{
  "model": "image super-resolution model",
  "dataset": "regions of photos with short descriptions (Visual Genome)",
  "train_examples": 203450,
  "image_size": 32,
  "crop_scale_min": 1,
  "horizontal_flip": true,
  "translate": 0.12,
  "task": "super_resolution",
  "loss": "l1",
  "scale": 4,
  "arch": "unet",
  "norm": "groupnorm",
  "activation": "gelu",
  "weight_standardization": false,
  "padding_mode": "reflect",
  "widths": [64, 128, 128],
  "blocks_per_level": 2,
  "block": "bottleneck",
  "attention": true,
  "upsampling": "nearest_conv",
  "init": "kaiming_normal",
  "residual_init": "zero_last",
  "optimizer": "soap",
  "beta2": 0.99,
  "lr": 0.0031,
  "beta1": 0.9,
  "shampoo_beta": 0.99,
  "eps": 1e-08,
  "precondition_frequency": 32,
  "max_precond_dim": 1024,
  "merge_dims": false,
  "one_sided": false,
  "adamw_lr_other_params": 0.0029,
  "steps": 10900,
  "batch_size": 256,
  "epochs": 13.7,
  "lr_schedule": "cosine",
  "final_lr_fraction": 0.1,
  "warmup_steps": 320,
  "weight_decay": 0.2,
  "adamw_weight_decay_other_params": 0.05
}
Rows from block 9 of a small image super-resolution model, named by matrix and row number. Rows with one number belong to one channel. Each number is 200 + 40 x the weight over its row's rms, rounded and kept within 0 to 999. All counts start at 0. After the name is the row's rms in percent of the matrix's.
After each channel's rows are labels from the 100 images, of 14848, where the channel reaches its highest value: "colour at peak" is the nearest of a few named colours to the mean colour under the peak. Only what is clearly more common there than usual is listed. The data: regions of photos with short descriptions (Visual Genome). In brackets: how many of the 100, against the usual share in percent.
# convs1: 3x3 conv (model.decb.0.1.convs.1.weight, 64x64x3x3, each kernel summed), inputs 0-63
# convs2: expand pointwise conv (model.decb.0.1.convs.2.weight, 128x64x1x1, transposed), outputs 0-127

convs1.15,076,163,174,255,187,172,147,171,112,193,192,187,168,215,210,227,203,153,195,192,174,257,105,195,215,121,169,271,216,95,185,319,196,203,179,230,188,192,215,173,225,194,220,160,272,174,187,142,220,214,146,210,152,168,159,222,213,211,212,184,200,158,245,208,231
convs2.15,086,172,284,218,243,146,141,263,262,210,208,203,322,190,180,228,198,200,216,177,231,174,253,211,195,257,196,155,255,216,107,87,224,196,232,206,212,196,152,175,247,142,135,141,182,234,200,215,208,236,164,210,200,163,300,199,182,152,133,265,237,201,206,170,218,261,166,212,217,174,205,222,151,174,252,185,220,208,213,223,247,188,154,266,186,216,196,261,217,180,231,237,174,218,256,194,249,193,232,141,214,237,182,158,148,242,181,235,226,157,205,197,214,132,226,173,136,192,263,263,241,237,238,238,164,198,213,221,161
colour at peak: white (45 vs 6.4); pink (28 vs 10.1)

convs1.41,076,191,247,178,188,132,174,171,243,158,140,202,146,233,114,179,159,210,252,204,263,179,164,196,199,145,209,164,262,204,268,218,186,163,187,260,193,183,203,161,221,190,152,151,199,186,246,178,218,223,165,229,197,239,265,129,169,122,299,186,195,159,203,172,150
convs2.41,093,222,196,182,235,199,167,177,212,175,157,170,177,181,242,211,187,167,189,206,147,260,116,153,220,254,162,240,197,202,302,234,167,231,209,103,195,158,205,165,202,275,219,296,182,264,180,199,193,220,118,202,183,238,201,225,274,280,223,139,130,215,251,251,184,176,265,231,170,207,226,183,275,173,180,185,166,238,194,227,120,144,163,103,178,170,172,191,237,284,201,212,215,220,184,217,200,184,209,242,214,180,163,286,225,193,180,160,223,217,206,207,183,188,193,153,175,219,171,256,146,239,211,151,157,177,278,190,180
colour at peak: black (39 vs 16.8)

convs1.57,112,177,223,184,164,165,178,256,193,183,184,208,162,233,252,169,253,215,166,221,158,125,160,160,180,150,257,179,252,160,199,191,255,142,284,246,190,196,233,265,232,189,199,162,210,200,156,144,250,235,119,221,182,251,168,181,243,258,223,162,172,119,234,209,247
convs2.57,090,156,229,227,207,169,213,239,264,205,233,170,289,231,200,147,179,182,202,200,229,187,245,216,155,222,190,237,260,158,214,188,272,180,198,255,196,208,124,178,204,213,161,107,206,258,234,301,203,195,214,230,189,196,212,233,255,154,194,184,169,125,246,165,215,204,161,193,249,232,168,175,178,148,165,113,219,238,211,147,225,270,133,271,200,284,246,263,118,241,250,196,222,232,164,203,257,211,244,147,172,256,187,206,158,257,209,219,184,151,197,119,224,261,188,253,184,166,237,211,162,253,202,227,197,198,215,189,164
colour at peak: white (25 vs 6.4)

convs1.28,080,244,227,182,201,226,102,242,157,168,234,215,205,275,249,207,248,171,211,241,217,152,181,168,205,270,163,190,165,192,132,195,195,194,200,212,159,192,149,209,157,170,232,263,169,206,143,244,253,150,198,269,223,156,259,212,163,168,113,148,216,186,148,248,170
convs2.28,079,229,105,246,244,186,169,266,202,231,280,209,198,225,203,166,135,230,193,179,257,201,204,209,188,209,229,132,275,186,176,160,249,244,219,181,192,194,167,293,244,145,250,183,172,188,226,269,236,245,191,169,248,164,185,246,163,165,203,186,180,235,239,209,130,243,234,191,229,196,314,171,228,197,231,266,152,230,188,221,235,223,242,320,108,183,235,274,162,169,150,172,214,197,188,164,192,162,266,212,182,222,225,151,199,197,219,214,250,204,192,267,148,214,213,252,244,232,195,201,253,166,173,184,176,225,175,178,233
colour at peak: pink (28 vs 10.1)

convs1.50,101,228,255,218,238,156,151,202,320,215,139,253,193,208,218,226,204,246,177,200,226,202,133,201,229,208,222,164,186,133,251,229,152,198,221,268,192,214,161,233,141,213,232,166,201,157,204,216,184,209,191,208,200,171,288,158,289,218,285,172,212,213,247,148,165
convs2.50,069,188,139,216,237,215,223,246,219,149,155,211,212,211,187,200,132,207,160,207,210,197,148,243,146,197,154,177,174,216,167,183,191,169,216,48,159,188,211,312,237,217,236,173,127,173,163,200,158,276,192,184,224,126,123,205,182,184,222,122,163,207,151,231,138,220,235,153,227,181,167,181,205,130,237,182,183,182,210,120,152,221,193,134,168,203,169,168,211,234,221,101,240,180,216,138,174,225,132,215,223,233,153,246,193,147,167,180,213,195,205,178,259,219,148,212,181,223,122,248,194,182,230,171,231,218,200,219,168
colour at peak: black (76 vs 16.8)

convs1.19,097,246,132,210,217,235,196,205,208,171,153,233,293,262,181,174,210,198,249,211,191,193,198,175,193,287,200,172,158,135,214,202,211,144,147,174,256,200,162,291,247,257,176,188,195,205,148,229,171,222,197,141,137,204,229,121,246,189,230,212,170,126,239,158,191
convs2.19,112,163,172,234,291,211,238,181,185,218,209,156,212,164,222,221,239,129,186,184,169,250,259,244,159,234,166,165,186,215,190,201,62,221,288,174,184,156,247,260,244,176,217,245,227,229,192,209,129,165,219,228,190,175,248,229,260,173,157,138,201,222,211,198,224,172,230,197,110,207,199,188,118,235,212,118,166,255,213,214,124,207,259,253,219,224,243,159,200,243,255,174,220,227,203,163,240,197,175,267,210,270,189,204,180,175,208,202,171,193,263,145,168,154,211,217,224,212,123,272,167,206,215,199,212,168,212,229,280
colour at peak: blue (38 vs 0.9)

convs1.11,086,265,191,251,245,161,162,216,282,233,170,228,210,232,180,186,171,137,94,184,148,270,161,257,191,117,185,221,152,230,209,188,166,200,174,209,257,164,228,182,202,213,249,296,154,234,217,199,190,206,137,222,227,218,255,183,178,255,181,214,167,159,214,220,212
convs2.11,075,219,206,184,129,196,226,134,206,229,222,224,131,210,219,176,187,150,233,219,217,206,165,185,161,111,180,216,171,230,149,209,228,187,277,191,84,165,177,249,227,157,160,243,185,262,206,244,174,160,210,235,176,191,199,244,226,194,259,186,163,185,187,255,253,212,269,137,108,141,225,223,240,172,192,165,232,167,149,188,230,174,195,140,106,141,185,215,211,207,135,213,199,167,187,181,156,147,222,161,201,134,173,147,192,152,204,173,190,135,167,244,202,193,208,167,219,265,114,174,153,292,188,229,206,231,180,146,158
colour at peak: black (63 vs 16.8)

convs1.12,135,181,119,130,238,156,177,196,154,184,114,210,226,194,175,153,106,155,214,158,209,187,213,167,160,176,145,245,204,232,162,231,226,153,187,149,224,188,162,150,211,218,271,190,207,210,149,220,218,211,213,269,199,156,180,148,142,151,132,246,151,203,246,233,225
convs2.12,111,219,208,230,156,208,278,146,245,215,144,188,151,190,248,296,277,219,206,228,267,198,162,217,183,191,216,212,145,189,234,196,179,180,193,233,173,146,246,115,199,241,194,192,226,147,179,171,201,187,278,183,186,279,175,203,142,247,291,193,197,269,170,228,155,154,207,226,223,156,223,219,213,211,280,239,207,168,173,151,102,175,254,199,204,251,120,181,261,216,162,236,187,181,196,241,259,182,182,145,214,165,163,197,256,112,203,244,196,219,201,215,224,100,239,212,239,168,199,225,200,165,187,183,212,198,153,143,228
colour at peak: pink (31 vs 10.1); white (28 vs 6.4)

convs1.48,092,162,280,147,194,160,159,181,231,199,155,259,210,204,206,200,281,207,135,213,223,234,240,202,191,176,212,229,270,149,158,206,199,148,184,241,171,159,144,204,100,233,235,191,170,137,250,149,144,216,229,229,167,202,195,142,185,206,257,200,228,254,279,170,201
convs2.48,091,167,165,198,210,247,182,267,194,223,175,204,191,243,287,156,157,246,227,183,188,265,220,277,188,188,210,203,217,189,175,179,180,182,208,159,300,168,156,198,222,206,219,207,167,196,204,237,192,177,209,228,209,210,219,260,102,175,201,178,255,162,238,226,107,236,167,221,206,176,192,157,212,58,272,167,188,201,202,125,195,200,144,200,250,216,195,238,178,203,153,203,201,237,212,132,208,152,188,228,237,189,212,297,218,196,226,220,230,217,155,274,183,172,129,205,187,214,217,243,304,184,213,147,178,264,135,144,243
colour at peak: pink (33 vs 10.1)

convs1.55,066,206,156,252,267,140,191,220,215,157,106,218,221,184,128,172,202,187,222,135,154,170,141,145,245,218,222,231,194,206,194,149,225,272,256,156,253,227,145,186,202,183,254,166,179,211,221,125,212,227,197,181,206,221,207,116,210,149,293,190,167,219,187,198,203
convs2.55,101,168,154,218,125,252,161,195,264,294,264,194,280,218,203,170,173,194,201,155,185,227,247,194,188,203,175,199,176,157,196,231,148,190,215,131,100,240,206,242,203,210,168,168,190,208,138,232,177,192,183,221,189,171,281,182,233,244,212,136,223,214,175,198,126,241,240,189,275,175,116,195,210,189,189,222,258,209,260,173,176,251,101,236,215,183,192,231,220,174,250,244,228,167,266,144,194,167,157,236,179,239,203,167,276,134,176,228,210,224,158,250,256,191,156,227,241,144,174,280,174,166,212,181,170,205,223,235,248
colour at peak: white (26 vs 6.4)

convs1.26,075,179,263,213,180,252,199,154,152,188,143,184,217,222,165,248,200,193,169,219,220,265,124,178,162,184,204,232,197,174,169,266,151,212,251,204,147,215,231,199,222,211,228,227,127,164,152,67,96,224,183,226,221,195,205,162,212,178,199,169,173,142,172,189,252
convs2.26,088,300,194,209,221,149,195,236,167,183,111,141,264,234,182,164,249,235,212,173,177,273,187,255,144,286,170,249,197,187,188,208,159,215,168,163,209,195,202,121,223,197,227,172,220,229,187,247,256,243,162,175,236,195,209,222,175,160,180,220,245,194,244,149,173,202,205,156,154,221,194,213,251,172,242,173,280,207,176,221,204,104,174,195,238,198,194,213,164,214,155,202,181,149,275,190,271,224,242,288,246,158,219,194,167,184,211,202,174,175,216,257,143,163,199,199,202,186,236,248,260,201,254,157,160,279,307,140,215
colour at peak: pink (43 vs 10.1)

convs1.58,098,242,215,169,164,248,161,174,154,225,204,285,213,256,216,261,209,162,183,257,229,238,215,254,232,241,186,231,144,212,230,195,238,235,214,216,216,262,277,97,179,214,152,199,168,194,159,164,159,204,230,208,203,240,177,273,179,221,181,98,218,153,213,241,227
convs2.58,082,132,249,240,200,172,215,181,222,146,134,129,174,218,227,166,186,201,125,167,205,176,143,202,193,205,220,223,227,229,143,188,162,210,190,148,224,202,178,170,166,214,142,76,173,141,143,192,144,94,215,230,210,157,210,112,169,172,239,185,172,195,157,200,138,119,279,178,198,136,186,251,239,161,152,187,243,218,141,143,211,193,238,227,176,183,181,229,162,199,194,219,224,174,210,163,142,176,201,205,199,184,224,150,149,185,178,175,203,146,216,204,131,130,195,136,121,185,191,207,258,156,159,161,187,184,185,164,137
colour at peak: black (40 vs 16.8)

convs1.5,087,163,160,205,188,170,123,204,101,165,230,184,189,220,268,212,158,195,230,225,184,186,224,238,239,170,203,239,237,110,156,135,152,161,189,269,209,187,212,185,155,256,224,187,273,233,141,215,171,174,155,247,139,247,204,253,227,201,175,213,164,123,197,179,177
convs2.5,096,236,276,193,180,90,104,196,178,151,171,227,277,189,226,252,258,252,242,211,213,181,266,219,253,212,185,126,217,221,164,162,145,216,234,207,244,227,174,177,170,212,182,128,169,172,140,177,207,230,161,122,167,167,250,214,195,108,217,185,255,193,158,227,151,224,212,247,168,196,206,197,240,176,155,164,150,216,184,246,236,166,108,209,201,290,159,246,198,205,295,182,183,207,208,199,239,211,250,256,213,215,151,169,173,246,194,212,223,248,159,162,195,205,209,201,229,200,283,203,218,161,204,195,143,181,131,191,187
colour at peak: white (48 vs 6.4); pink (26 vs 10.1)

convs1.32,118,222,220,208,191,239,224,198,212,213,115,178,302,237,195,127,204,154,231,250,148,229,170,182,223,221,171,194,210,177,336,209,232,190,254,124,292,208,221,230,206,178,183,179,192,207,189,226,130,209,208,244,168,201,181,129,230,155,182,173,206,161,182,179,162
convs2.32,087,221,275,237,178,144,188,196,208,190,208,212,147,200,222,209,264,186,254,203,220,187,118,209,168,209,213,237,230,178,173,163,198,220,121,129,263,175,161,213,205,215,188,108,182,151,123,197,209,172,197,171,192,173,182,223,144,221,213,142,208,208,216,200,215,227,242,187,220,152,145,237,170,122,205,240,232,187,192,86,160,127,158,169,203,214,239,211,174,206,149,193,223,208,157,123,241,121,235,202,173,209,184,272,310,223,217,172,167,173,220,191,334,238,262,197,228,229,196,189,258,166,201,181,136,208,173,183,229
colour at peak: black (56 vs 16.8)

convs1.29,095,197,292,216,191,185,230,226,169,229,197,131,176,110,223,212,209,214,222,209,166,255,212,117,161,259,181,202,228,181,197,242,207,138,103,146,200,186,210,191,220,257,139,271,214,239,204,213,201,146,182,206,181,215,170,174,199,194,166,146,293,200,268,240,178
convs2.29,109,215,239,264,270,128,156,275,170,249,153,133,141,211,187,170,154,183,219,169,188,188,196,180,229,234,201,184,206,250,142,133,282,254,206,134,107,254,238,196,197,251,269,212,215,214,149,214,135,176,135,222,217,157,111,233,178,129,174,198,235,210,218,157,231,221,190,191,164,242,178,232,248,154,200,214,220,206,176,193,222,214,173,215,239,119,204,197,243,188,165,205,232,229,224,202,189,207,190,226,212,187,243,201,191,257,170,161,210,244,224,216,200,234,214,129,157,136,181,219,130,125,250,143,237,162,294,197,244
colour at peak: pink (26 vs 10.1)

convs1.53,110,138,193,224,221,258,181,196,168,178,269,247,222,280,198,213,307,199,307,170,197,206,169,237,190,241,187,241,277,196,224,194,204,242,217,287,203,199,142,230,205,287,206,186,196,237,170,187,228,157,199,202,125,177,193,256,203,187,214,217,193,159,257,199,189
convs2.53,091,186,232,183,179,178,68,352,244,199,168,104,188,249,297,196,255,234,253,167,162,199,226,206,182,197,210,168,223,238,268,206,201,163,194,246,299,232,183,165,226,167,194,238,159,195,206,238,167,225,160,182,169,224,245,245,218,212,207,171,189,202,172,224,176,158,164,222,210,270,144,194,174,221,249,247,127,220,198,194,201,270,207,186,140,271,228,258,154,181,180,224,189,239,213,230,205,122,215,183,189,214,240,172,212,183,166,223,203,227,175,224,199,224,173,291,221,206,229,246,237,187,151,175,173,198,188,165,139
colour at peak: white (35 vs 6.4)

convs1.30,083,211,241,204,168,208,193,217,128,192,176,200,179,175,179,169,185,166,214,156,163,151,133,148,201,282,110,292,167,162,168,189,232,190,178,225,233,229,229,215,229,176,191,138,240,190,176,192,104,206,194,223,225,190,244,107,187,116,185,177,186,248,253,182,158
convs2.30,095,262,226,226,264,179,190,172,235,165,179,271,248,255,178,236,204,212,180,107,244,210,156,195,147,251,131,238,258,189,206,159,186,234,259,101,189,202,213,204,221,177,144,243,185,273,163,232,161,223,161,183,213,216,197,189,200,239,141,202,213,266,281,208,195,251,317,261,196,161,169,227,161,197,249,191,191,252,159,206,187,208,235,203,196,200,205,185,233,191,223,260,143,211,186,165,237,129,184,173,215,208,201,200,189,287,241,165,209,262,176,245,151,207,199,119,186,254,185,237,205,143,240,163,102,197,239,207,199
colour at peak: pink (31 vs 10.1)

convs1.61,068,134,168,198,175,199,178,206,161,221,198,147,147,251,158,110,189,221,167,209,133,180,121,198,229,150,130,272,263,144,210,218,234,196,222,249,210,152,162,200,211,170,197,175,179,156,244,157,189,248,154,151,180,144,153,194,221,129,218,211,158,166,264,185,222
convs2.61,096,210,156,210,278,195,161,178,180,154,250,207,183,213,196,169,114,217,165,187,187,236,196,138,155,186,256,237,217,206,251,213,212,279,229,194,178,180,193,244,192,198,201,259,155,206,137,173,264,151,221,203,226,134,176,228,180,224,197,182,241,289,216,168,322,206,263,148,204,110,205,188,224,288,211,197,194,206,203,218,200,167,266,202,159,237,273,160,253,151,152,244,212,286,153,212,119,225,201,162,184,135,177,217,200,194,236,139,226,223,242,249,171,239,251,185,191,197,142,136,201,203,173,203,212,191,268,230,162
colour at peak: black (47 vs 16.8)

convs1.33,071,270,220,159,170,184,261,189,221,207,177,189,282,136,210,184,195,176,196,207,171,127,191,132,222,216,241,126,113,237,182,198,163,207,245,220,257,188,213,209,237,213,129,129,157,203,220,219,213,161,195,198,150,199,208,105,169,134,273,178,212,173,233,166,196
convs2.33,101,163,152,152,207,184,172,252,173,188,165,217,290,268,141,158,166,214,184,228,225,240,158,217,208,176,226,77,177,209,153,227,147,179,315,155,140,171,175,210,220,197,209,257,219,186,198,176,246,220,212,172,221,199,221,212,155,200,243,144,244,136,251,230,199,165,149,231,225,251,196,153,258,195,198,185,322,209,191,140,196,153,261,202,230,228,181,225,143,172,224,177,144,179,185,168,110,238,289,238,224,219,213,236,182,208,277,175,174,229,161,201,220,156,205,221,165,217,213,285,219,201,232,153,202,202,176,204,208
colour at peak: white (25 vs 6.4)

convs1.59,104,257,229,219,203,229,230,229,239,201,161,206,270,271,267,227,267,219,268,197,166,200,126,225,247,250,268,215,201,141,191,156,210,161,191,243,201,219,175,177,175,150,189,172,239,194,184,189,204,223,143,251,166,201,227,202,274,215,188,290,211,112,202,181,263
convs2.59,092,185,186,221,303,290,203,225,311,189,190,226,116,239,218,252,189,162,211,229,148,209,222,200,184,278,185,227,206,218,209,129,159,196,204,221,199,252,186,196,153,186,223,215,179,199,181,236,223,194,218,147,190,210,286,186,236,267,111,192,166,182,300,241,212,234,176,212,184,210,262,274,259,165,260,201,110,200,212,132,195,177,169,202,99,184,221,177,200,193,234,172,190,203,221,152,263,252,194,182,270,233,190,189,266,209,249,158,189,225,186,199,192,260,217,156,182,216,160,229,157,271,181,213,220,221,204,161,184
colour at peak: white (48 vs 6.4)

convs1.17,112,190,156,254,195,224,253,158,261,216,224,189,181,255,123,147,213,173,154,205,193,213,227,269,181,175,200,146,236,313,296,207,188,272,191,253,187,214,243,155,148,185,148,204,160,183,154,196,222,198,178,210,219,222,154,155,166,253,213,183,261,208,219,189,252
convs2.17,095,201,166,236,217,182,176,139,266,151,193,120,212,240,203,242,166,238,241,128,201,217,145,220,227,204,233,133,174,238,181,167,206,158,206,187,278,253,68,214,187,180,227,145,216,186,203,148,177,132,144,168,161,177,205,187,136,195,291,193,244,206,203,170,210,188,215,221,207,175,181,243,201,166,179,272,180,221,234,173,169,214,172,189,167,172,190,223,152,268,187,119,221,140,182,116,193,200,266,187,205,161,245,179,229,194,234,235,115,180,203,189,187,129,224,242,79,214,197,238,207,126,189,173,179,179,173,223,188
colour at peak: black (84 vs 16.8)