config.yaml
dataset: "regions of photos with short descriptions (Visual Genome)"
loss: "l1"
norm: "groupnorm"
weight_standardization: false
widths: [64, 128, 128]
max_precond_dim: 1024
warmup_steps: 320
Rows from block 4, named by matrix and row number. Each number is 128 + 32 x the weight over the matrix's rms, rounded and kept within 0 to 255. All counts start at 0. Numbers have three digits each.
# k: attention key (model.enc.1.2.attn.k.weight, 64x128), inputs 0-127
k.0:103140124125149091091128114174124136123162143135127100091162157134163103109132159136147128155106100130143096112143110100066174093140113110115159140127153154101160119120104108154144113128135174170154126125118135148145129117148102109131125110132098122132109130131128159162126141124138067104106143130126146132171103150126128101108104090076137169149184099140069117110098134103098090124159
k.1:179131154142140161123045092081103120153175134152127068096164093144135140163101112149123199134077102137108135084091113109148134076148096088140169137146111172153126158109159127101146132131181111098159110115140150159107148147162160113106045141100133168112126123178117105143149081182132126135143162103132152118124107162094097167154129154120135077130160134076122118108133137148158145058091
k.2:160042171075082165131113135147137201142139119155130105139131075137111178060141152134178167138141121067132149093132094146089151120113133166160140143116110175108135135136113160082078104152116135153133133112113106154094109189151110125159149082133138165110085178078163180148161139107153173130101170132141144151125164107138131198100109070076147096113058140150105197107095126141063163134099
k.3:137116144093140072090113138139138112105173159132136136142062150130113156082171163104137178116148176120154136115162092063068144116118164150127113159110155119047093115140134112100155097150103175128154119180079123118113160173173109141191076132105152130085154092185124161191122116113112152116153140126084113173141171127138187186118136110111087101115204093151161138158100147130102165080116
k.4:135071144111161117061116120140113121082130114123148105097118146118125146145162161100095187139157216089112103151115103130145077113146149126097087174126095093102170160128098110105169112152128113083133074139167067155130117128108137119119116121143170096144128125123120151130112105127123135100089120156107165116120106099144132176116181141155131131180175087120161116144148163130139127155120
k.5:161083146087104099140090128110157098163108147171114147111141099144152154123147131117125080114170130067160112113102130118161102153119148143145179173143163101122086135139139074126164143113124059135143151145117152130115116207141127131150119105157080163084106148122081089134153188099181127118159041100159115075121175145099156062179126174143102121119110123116077172120126124096187102122116
k.6:174137187134120085118131139133140105133108102125128111113077096101112111111100123158132207115121176131137133163128132165109096139183138153126170097141106083130095101169123116115137161128083093121120104103172129146124120126130112147127103130094156162196164075118130168090179171145117159129110131086089179142087141141099130147156114058092099122126171127134085082136105130147156121173142
k.7:118156136135156140131089148073129097119144141144110156132123126155119093136110102149106096131156101149093127163148121095133115116125106109150154155105137122109187124089138133126113096115115138162146135121181134142162118084093083114164108122130131094160074138122133094116128106099140095123138131142086124115132099116152140131156116170115132139115085165170103160183119110160159092134165
k.8:111166088125124147177112138084176119086171133155115116148087115143178135169146115144117161149129103125108152124154114135139130144143105099136173079148125137159146097089097145090088163095126066116116125123144182111129135140124125152135149141102151116143133148153145076123146118087110109191114080127108094095101129162135112075135123124140133108131084110072151134149121092143141095113134
k.9:187172125115104089128110097132128116155180089112149106171115117105111186153159148101205172120174144107096148111138121089126050115142121127120084153101160128194100118102130155109114146149131178151129122078111104108153122181121157151097099149103138140141152127156089115172163130122156155143188167084090134123108146105112154160144148119152109096158111145093133148094099140129185188195127
k.10:112123096140123151154160123106116180136105090069132084109119089133160130147129151182075133136107103135147084125155092129081161137159152091081091155134168152110188160176171119117091118152141138149098127087165091152091132140184158118066098150137154103144114128134086146110142111131085163133096143145116156147122124102171088152083182137070176133147116080160161075091152137112096091147141
k.11:121098166189136116132121152079179069171109127166122097102151149175133104101138122098065157113115085136060151111105100144142073129118140185114208102129134209127145156153097192107175153101129063104122115090143176101136105175086124082151112142098155124153172181167107076123094089150144143157120092188173063162138170123070130134146119164185170121106149145157141138131134166174126162072102
k.12:127088102119133193102138120166051139157149106110135148126163176077190106139111123157158171116131167108179133116098125128096149124124131157115129152169106120123118104127157095153101102121129110171145088149149102124093127119117144126112091115097168089129144128118088153114211174058117126129162119152111203107176165130142129179163136164091128071094147132118102157123094145105158150118120
k.13:103074136171127103138193118118101097127122124182152103044125118139146135190104125120082137122128127080126195129171125103122153124159147129170128084116140109146116111117193131086145123126131108105159146066144156134126109154161167147142173100117130093119135170120121150150096097119141154178113110116127114118103119150058112097150154218123117198142222155148161113111114156092105092104131
k.14:123123083087062148087085142071105163130087158091181116108121136144108121122126110148126113146148132095091100125139080146152130125154122154093069064104121128094145097148132121068136153147112154122126155101127163130090135107151105160128154146099206179183138167182150158139067096168211162079089144124120106097142083133097127120101090154141147158131139096143146097171149122109130157126133
k.15:126155135112138132110137164115143102126140026145109167147119137137123099131122115131101123140148129081177095168142106105124109119114110128132133151125140141112128126156126147149130147110166132089150122157155149076159134139200118158128161173108131109141094143099097098105113113143065115118116104147130132124092096127137107122149143112154124119115112086127101128147134092181085107114164
k.16:142165126127136163113095160112157100180156150144165149146109140124133129132157192158096144154171094112122114095190113162144113135124154120083104115122111139114117156119113168103128130126086135148141134117129141141120140138122150116150089126120199132114125147110125154120106104192132146099130166103136122085115143137119124116151093106138127080110104067091125124088131088137087134107132
k.17:126143139180142153130127150109139090131191093099145137123125059186116083101096119141159182103074132134142128101118151158121098082122126096115101175115152183111140086124117148129151103110108073115085138149183150110139078128131119122181103132079135157063090132161161139121155115112130127125122108139119109095136116117114091094091142143202094078138161149103179156125133108106165127113069
k.18:147101121165151131078164155126087144138148131130108118137150147096153163108121096119123076145167084105132136141096155174102129163148167103155121110121141104111128101139172150106158127155067116105151142114093131099087150089114108159164080100133148094171148160132161116098139153150070093119123128195168127134102163135165148094169196168105209111097111146107112124157125141083102101108155
k.19:118131137109107138152165129158118180171116057122117137146107062167098118093146142172177145151123124115152177125072181127089138113114122144176175137140111139113116105093109105132126142144120116153141191106133103100112113162115167153142132126123136146147157109104120134139089138120132144159123127127146088164092087115129102164067068119064131114160132115131128142153125162085074130132096
k.20:123144115119179139134144114109151136130130118095176105185136116144148132104151156124163156133162121138150140113114177102090154142141130148126145105131101144105168129128127110082122129091123115120145099099160078142110114167156115149136179147140120091141143074111120139141123089111109124128132150117141130106079107176103161109155135152109098143141082160181119095126161127135128108112159
k.21:162153150108125126132090131122142122130122120139107143104146097156098129137133119126104140115149073153097136185139068079102135170167117114123148126086098157138137125104113161112131167093097129088117118118167157173129150105071123130163117118148191123165158139151174048103132125175133119151106058146103112134108113114130138203128170123185179090153127120153114186160123123147138130115139
k.22:119154134085099101132166158121105144154139094140126121164081090091202134162089120122169104150148171153125130125138145068078157117103129132189111136160143100122113131108131130080088119128097093104131123181149134146169140169148086052147129138196101197114112087106111163130086120098154135124151122126077129130127154161096104082088088126073075102157140178177078137112132137135169137131189
k.23:138142094145139135108114140136172153159105152116107105164124136124095105146167108143076062121135094137129143150124092136142115185114108109152066121123164108133137089155146120123106119133100145122144135173154190136141131109160157118096134088147095134131116139098157089124108131100146139106134175113103095131118129112115124163102130078126154151183063145120093143110138105188064081154133
k.24:140152158120158079141136143132115096102119148052088136124151099150153145112113186146143151074156123177130096114119139071108180165111145116133159154146147087096108093156123138123157099152175145041115122134151117121167162141150065116101101193132105108179109104149076167114120126183108123093117156117097150147086109092098156047173122132105128116096131111171123171142138113151116116212117
k.25:143099134114149111151168129177192178114101111090100083144092113113131087144148151129125107101143161128158096133119134157104129175150164151101129097125121113127099145119133170087132144189110134195135110108181153135138116101114227108101105107138045114096079140171118103157193139091091112115102088127156143155072140124179118170130135131110141113081132141159118140136060103140120124144140
k.26:163100095068115144118119135153129113081114113121140184130101162135198157131126138075131139149148143126143173083133124102104106134144171081133119117126134146180068122108118103128141122102106076185153088089150123119149100143133086103166143151135141139090129142111111174143162116091140099121131113084163098123117107160142151094130110108103096089104054156124121113081108139134182091142184
k.27:133119098141092147124136175164137161115131145149146162131116151181104112067157083111124121081148134146109142155093173177083171119095115077152168172100124123094108137126147089171171112108139088136078128150131159153105111158125099137150139092092126071133126084135130120102162128143151117127106096179094121136116089155168146168116115121106129123133132141102166152133119126084087090124159
k.28:099148158174133129104132104140120134135113127143121159129146172165074116205122089143105099117120117130082110103125115128176135149153156108155124094117110104143112126174093167145132078128131135134103136114137132092135150108126138131077118143133147140111065124118120160083092170130128159078123140133108107153123125141160108122085142126122173135148135081088146078158127125182118141162119
k.29:186110188075116167175122099164116122132121112134176120078110062151131109147121141119130157124076157124125106163152156110102133109062094160122185162173186104097087141104153083144163080123173160123109177156107096114090116217134121152116146084109092118127134062140125159118120095145140153100154127104092114120129134111125195146098129144093149119116180147100130054102125117109177070061153
k.30:128121112147169149145112127119101117104157121133113147119160149119114123180110105131103119147166119101073138158151133126128085122147110100145141138131144101146114123152156152135120083140103131114175106133146085117089116092146149103100121185136142059140147129118146115132125079082131140121098133154117086111142121103092103166156153090148137159103146156123135132160172153154090113121131
k.31:094157167123110121159103150113182129133151188150167142169143118148042138072142123135167108101133075096122107161162098146125123106096083141120105134160127185158143156068106144110132183126114117130120123133166117169134097085125086128168126089107081162104145127126165113132096104104116140169097126117156125117146141139142155128099121103151195101139158151105169086098077138144160159133096
k.32:142081135117141107088069160130127140106105148164181173210196126162097139121190121142093122083162169197124120116058130098121133148118122084153161162142060111178156132129169131100143068124153195156082083112157075087102095155169169103077109044124099169052109096144118152184190170153169082125120169122144156120136129146189205172093179135123124110154073073103096085135042100121127154200068
k.33:145141129085103228183132187135064136129102169108100145137192135154185168111093118101118066083170129183166184085104129176128130089140073107146169104105098113134097136127109152154198111102102068133109087091084088150111104071113166105122163173075114052186213087206168087117143204093141079133152130157102116121122147104110132129140125177124129125175120160177128131182151171106143165124155
k.58:144139116180145126133155096099151122104107058171085155147131157152165178117129173163103115123228093094152098176154158132124118139116160153093134116170184140089126118111079113096149141147117166161180137103121108065136111178105138122128148103168108164150118163148113056134155087137200122111084086161154069047178117127139119130165082082150149104137118171121159076119101180143115147159104
k.59:117119102184117096170139143083113128150157178129198073091164135162147076089162142149173096088139129139132147113173143150065122146135141124078099108110187179119083050149133100126105040130139089165131165091132135138226101096208123131122176128118100187089092135133156109135084131129174117161083183111121117105185164118098102082100141139147152155087161092082112161116107096061129064121115
k.60:130080152110104145119135121134164128142093109160104103124058111094161095160135106240046193134135162153205127141119173122128143129119144092128167119161105139156115127145196152108162119125081124063194095152111117152166097148176208134143134104119116166112067168107102105127116115090116044181076109108117090148146167095109141115150127194150140136114134060157147032061113157111150127127182
k.61:160118054119138062117173084140152193095135151146114134133104059181134145183100137141132088147106116173128156213144100087132165118065131149102158188120130181163143141068150181063096203161143198089127153056137071135116058153113136105118118128148111123126099092152111108144157080056118139120110153115119164108128133119120123150090126151141121139146154088129093189094124129023167124143093
k.62:126063100135076113104103158081131073207143149102151150130049127098182198088198110134115085178089162140046164120071141119107162153167186089185113115157136156126117154081155139156062134066095162150062103091164055167163111180148222169087137132123153145181140103141159120111151114140118121156088168070127170101119090127135070154081112128137175151125071090098162184089137120189089103116119
k.63:119097143163113145092212086141078100090039109147120135132135194100124106202030117154103152180094178125085118081089134160123095138164143118118150081088123137078129151172128109128130143191109164136116102109196164120127169108176098155039155130122129122168108151105112120112129119155108139108090151180079190143162117119094065158116124106123156119182155084151145207208145153141066132168121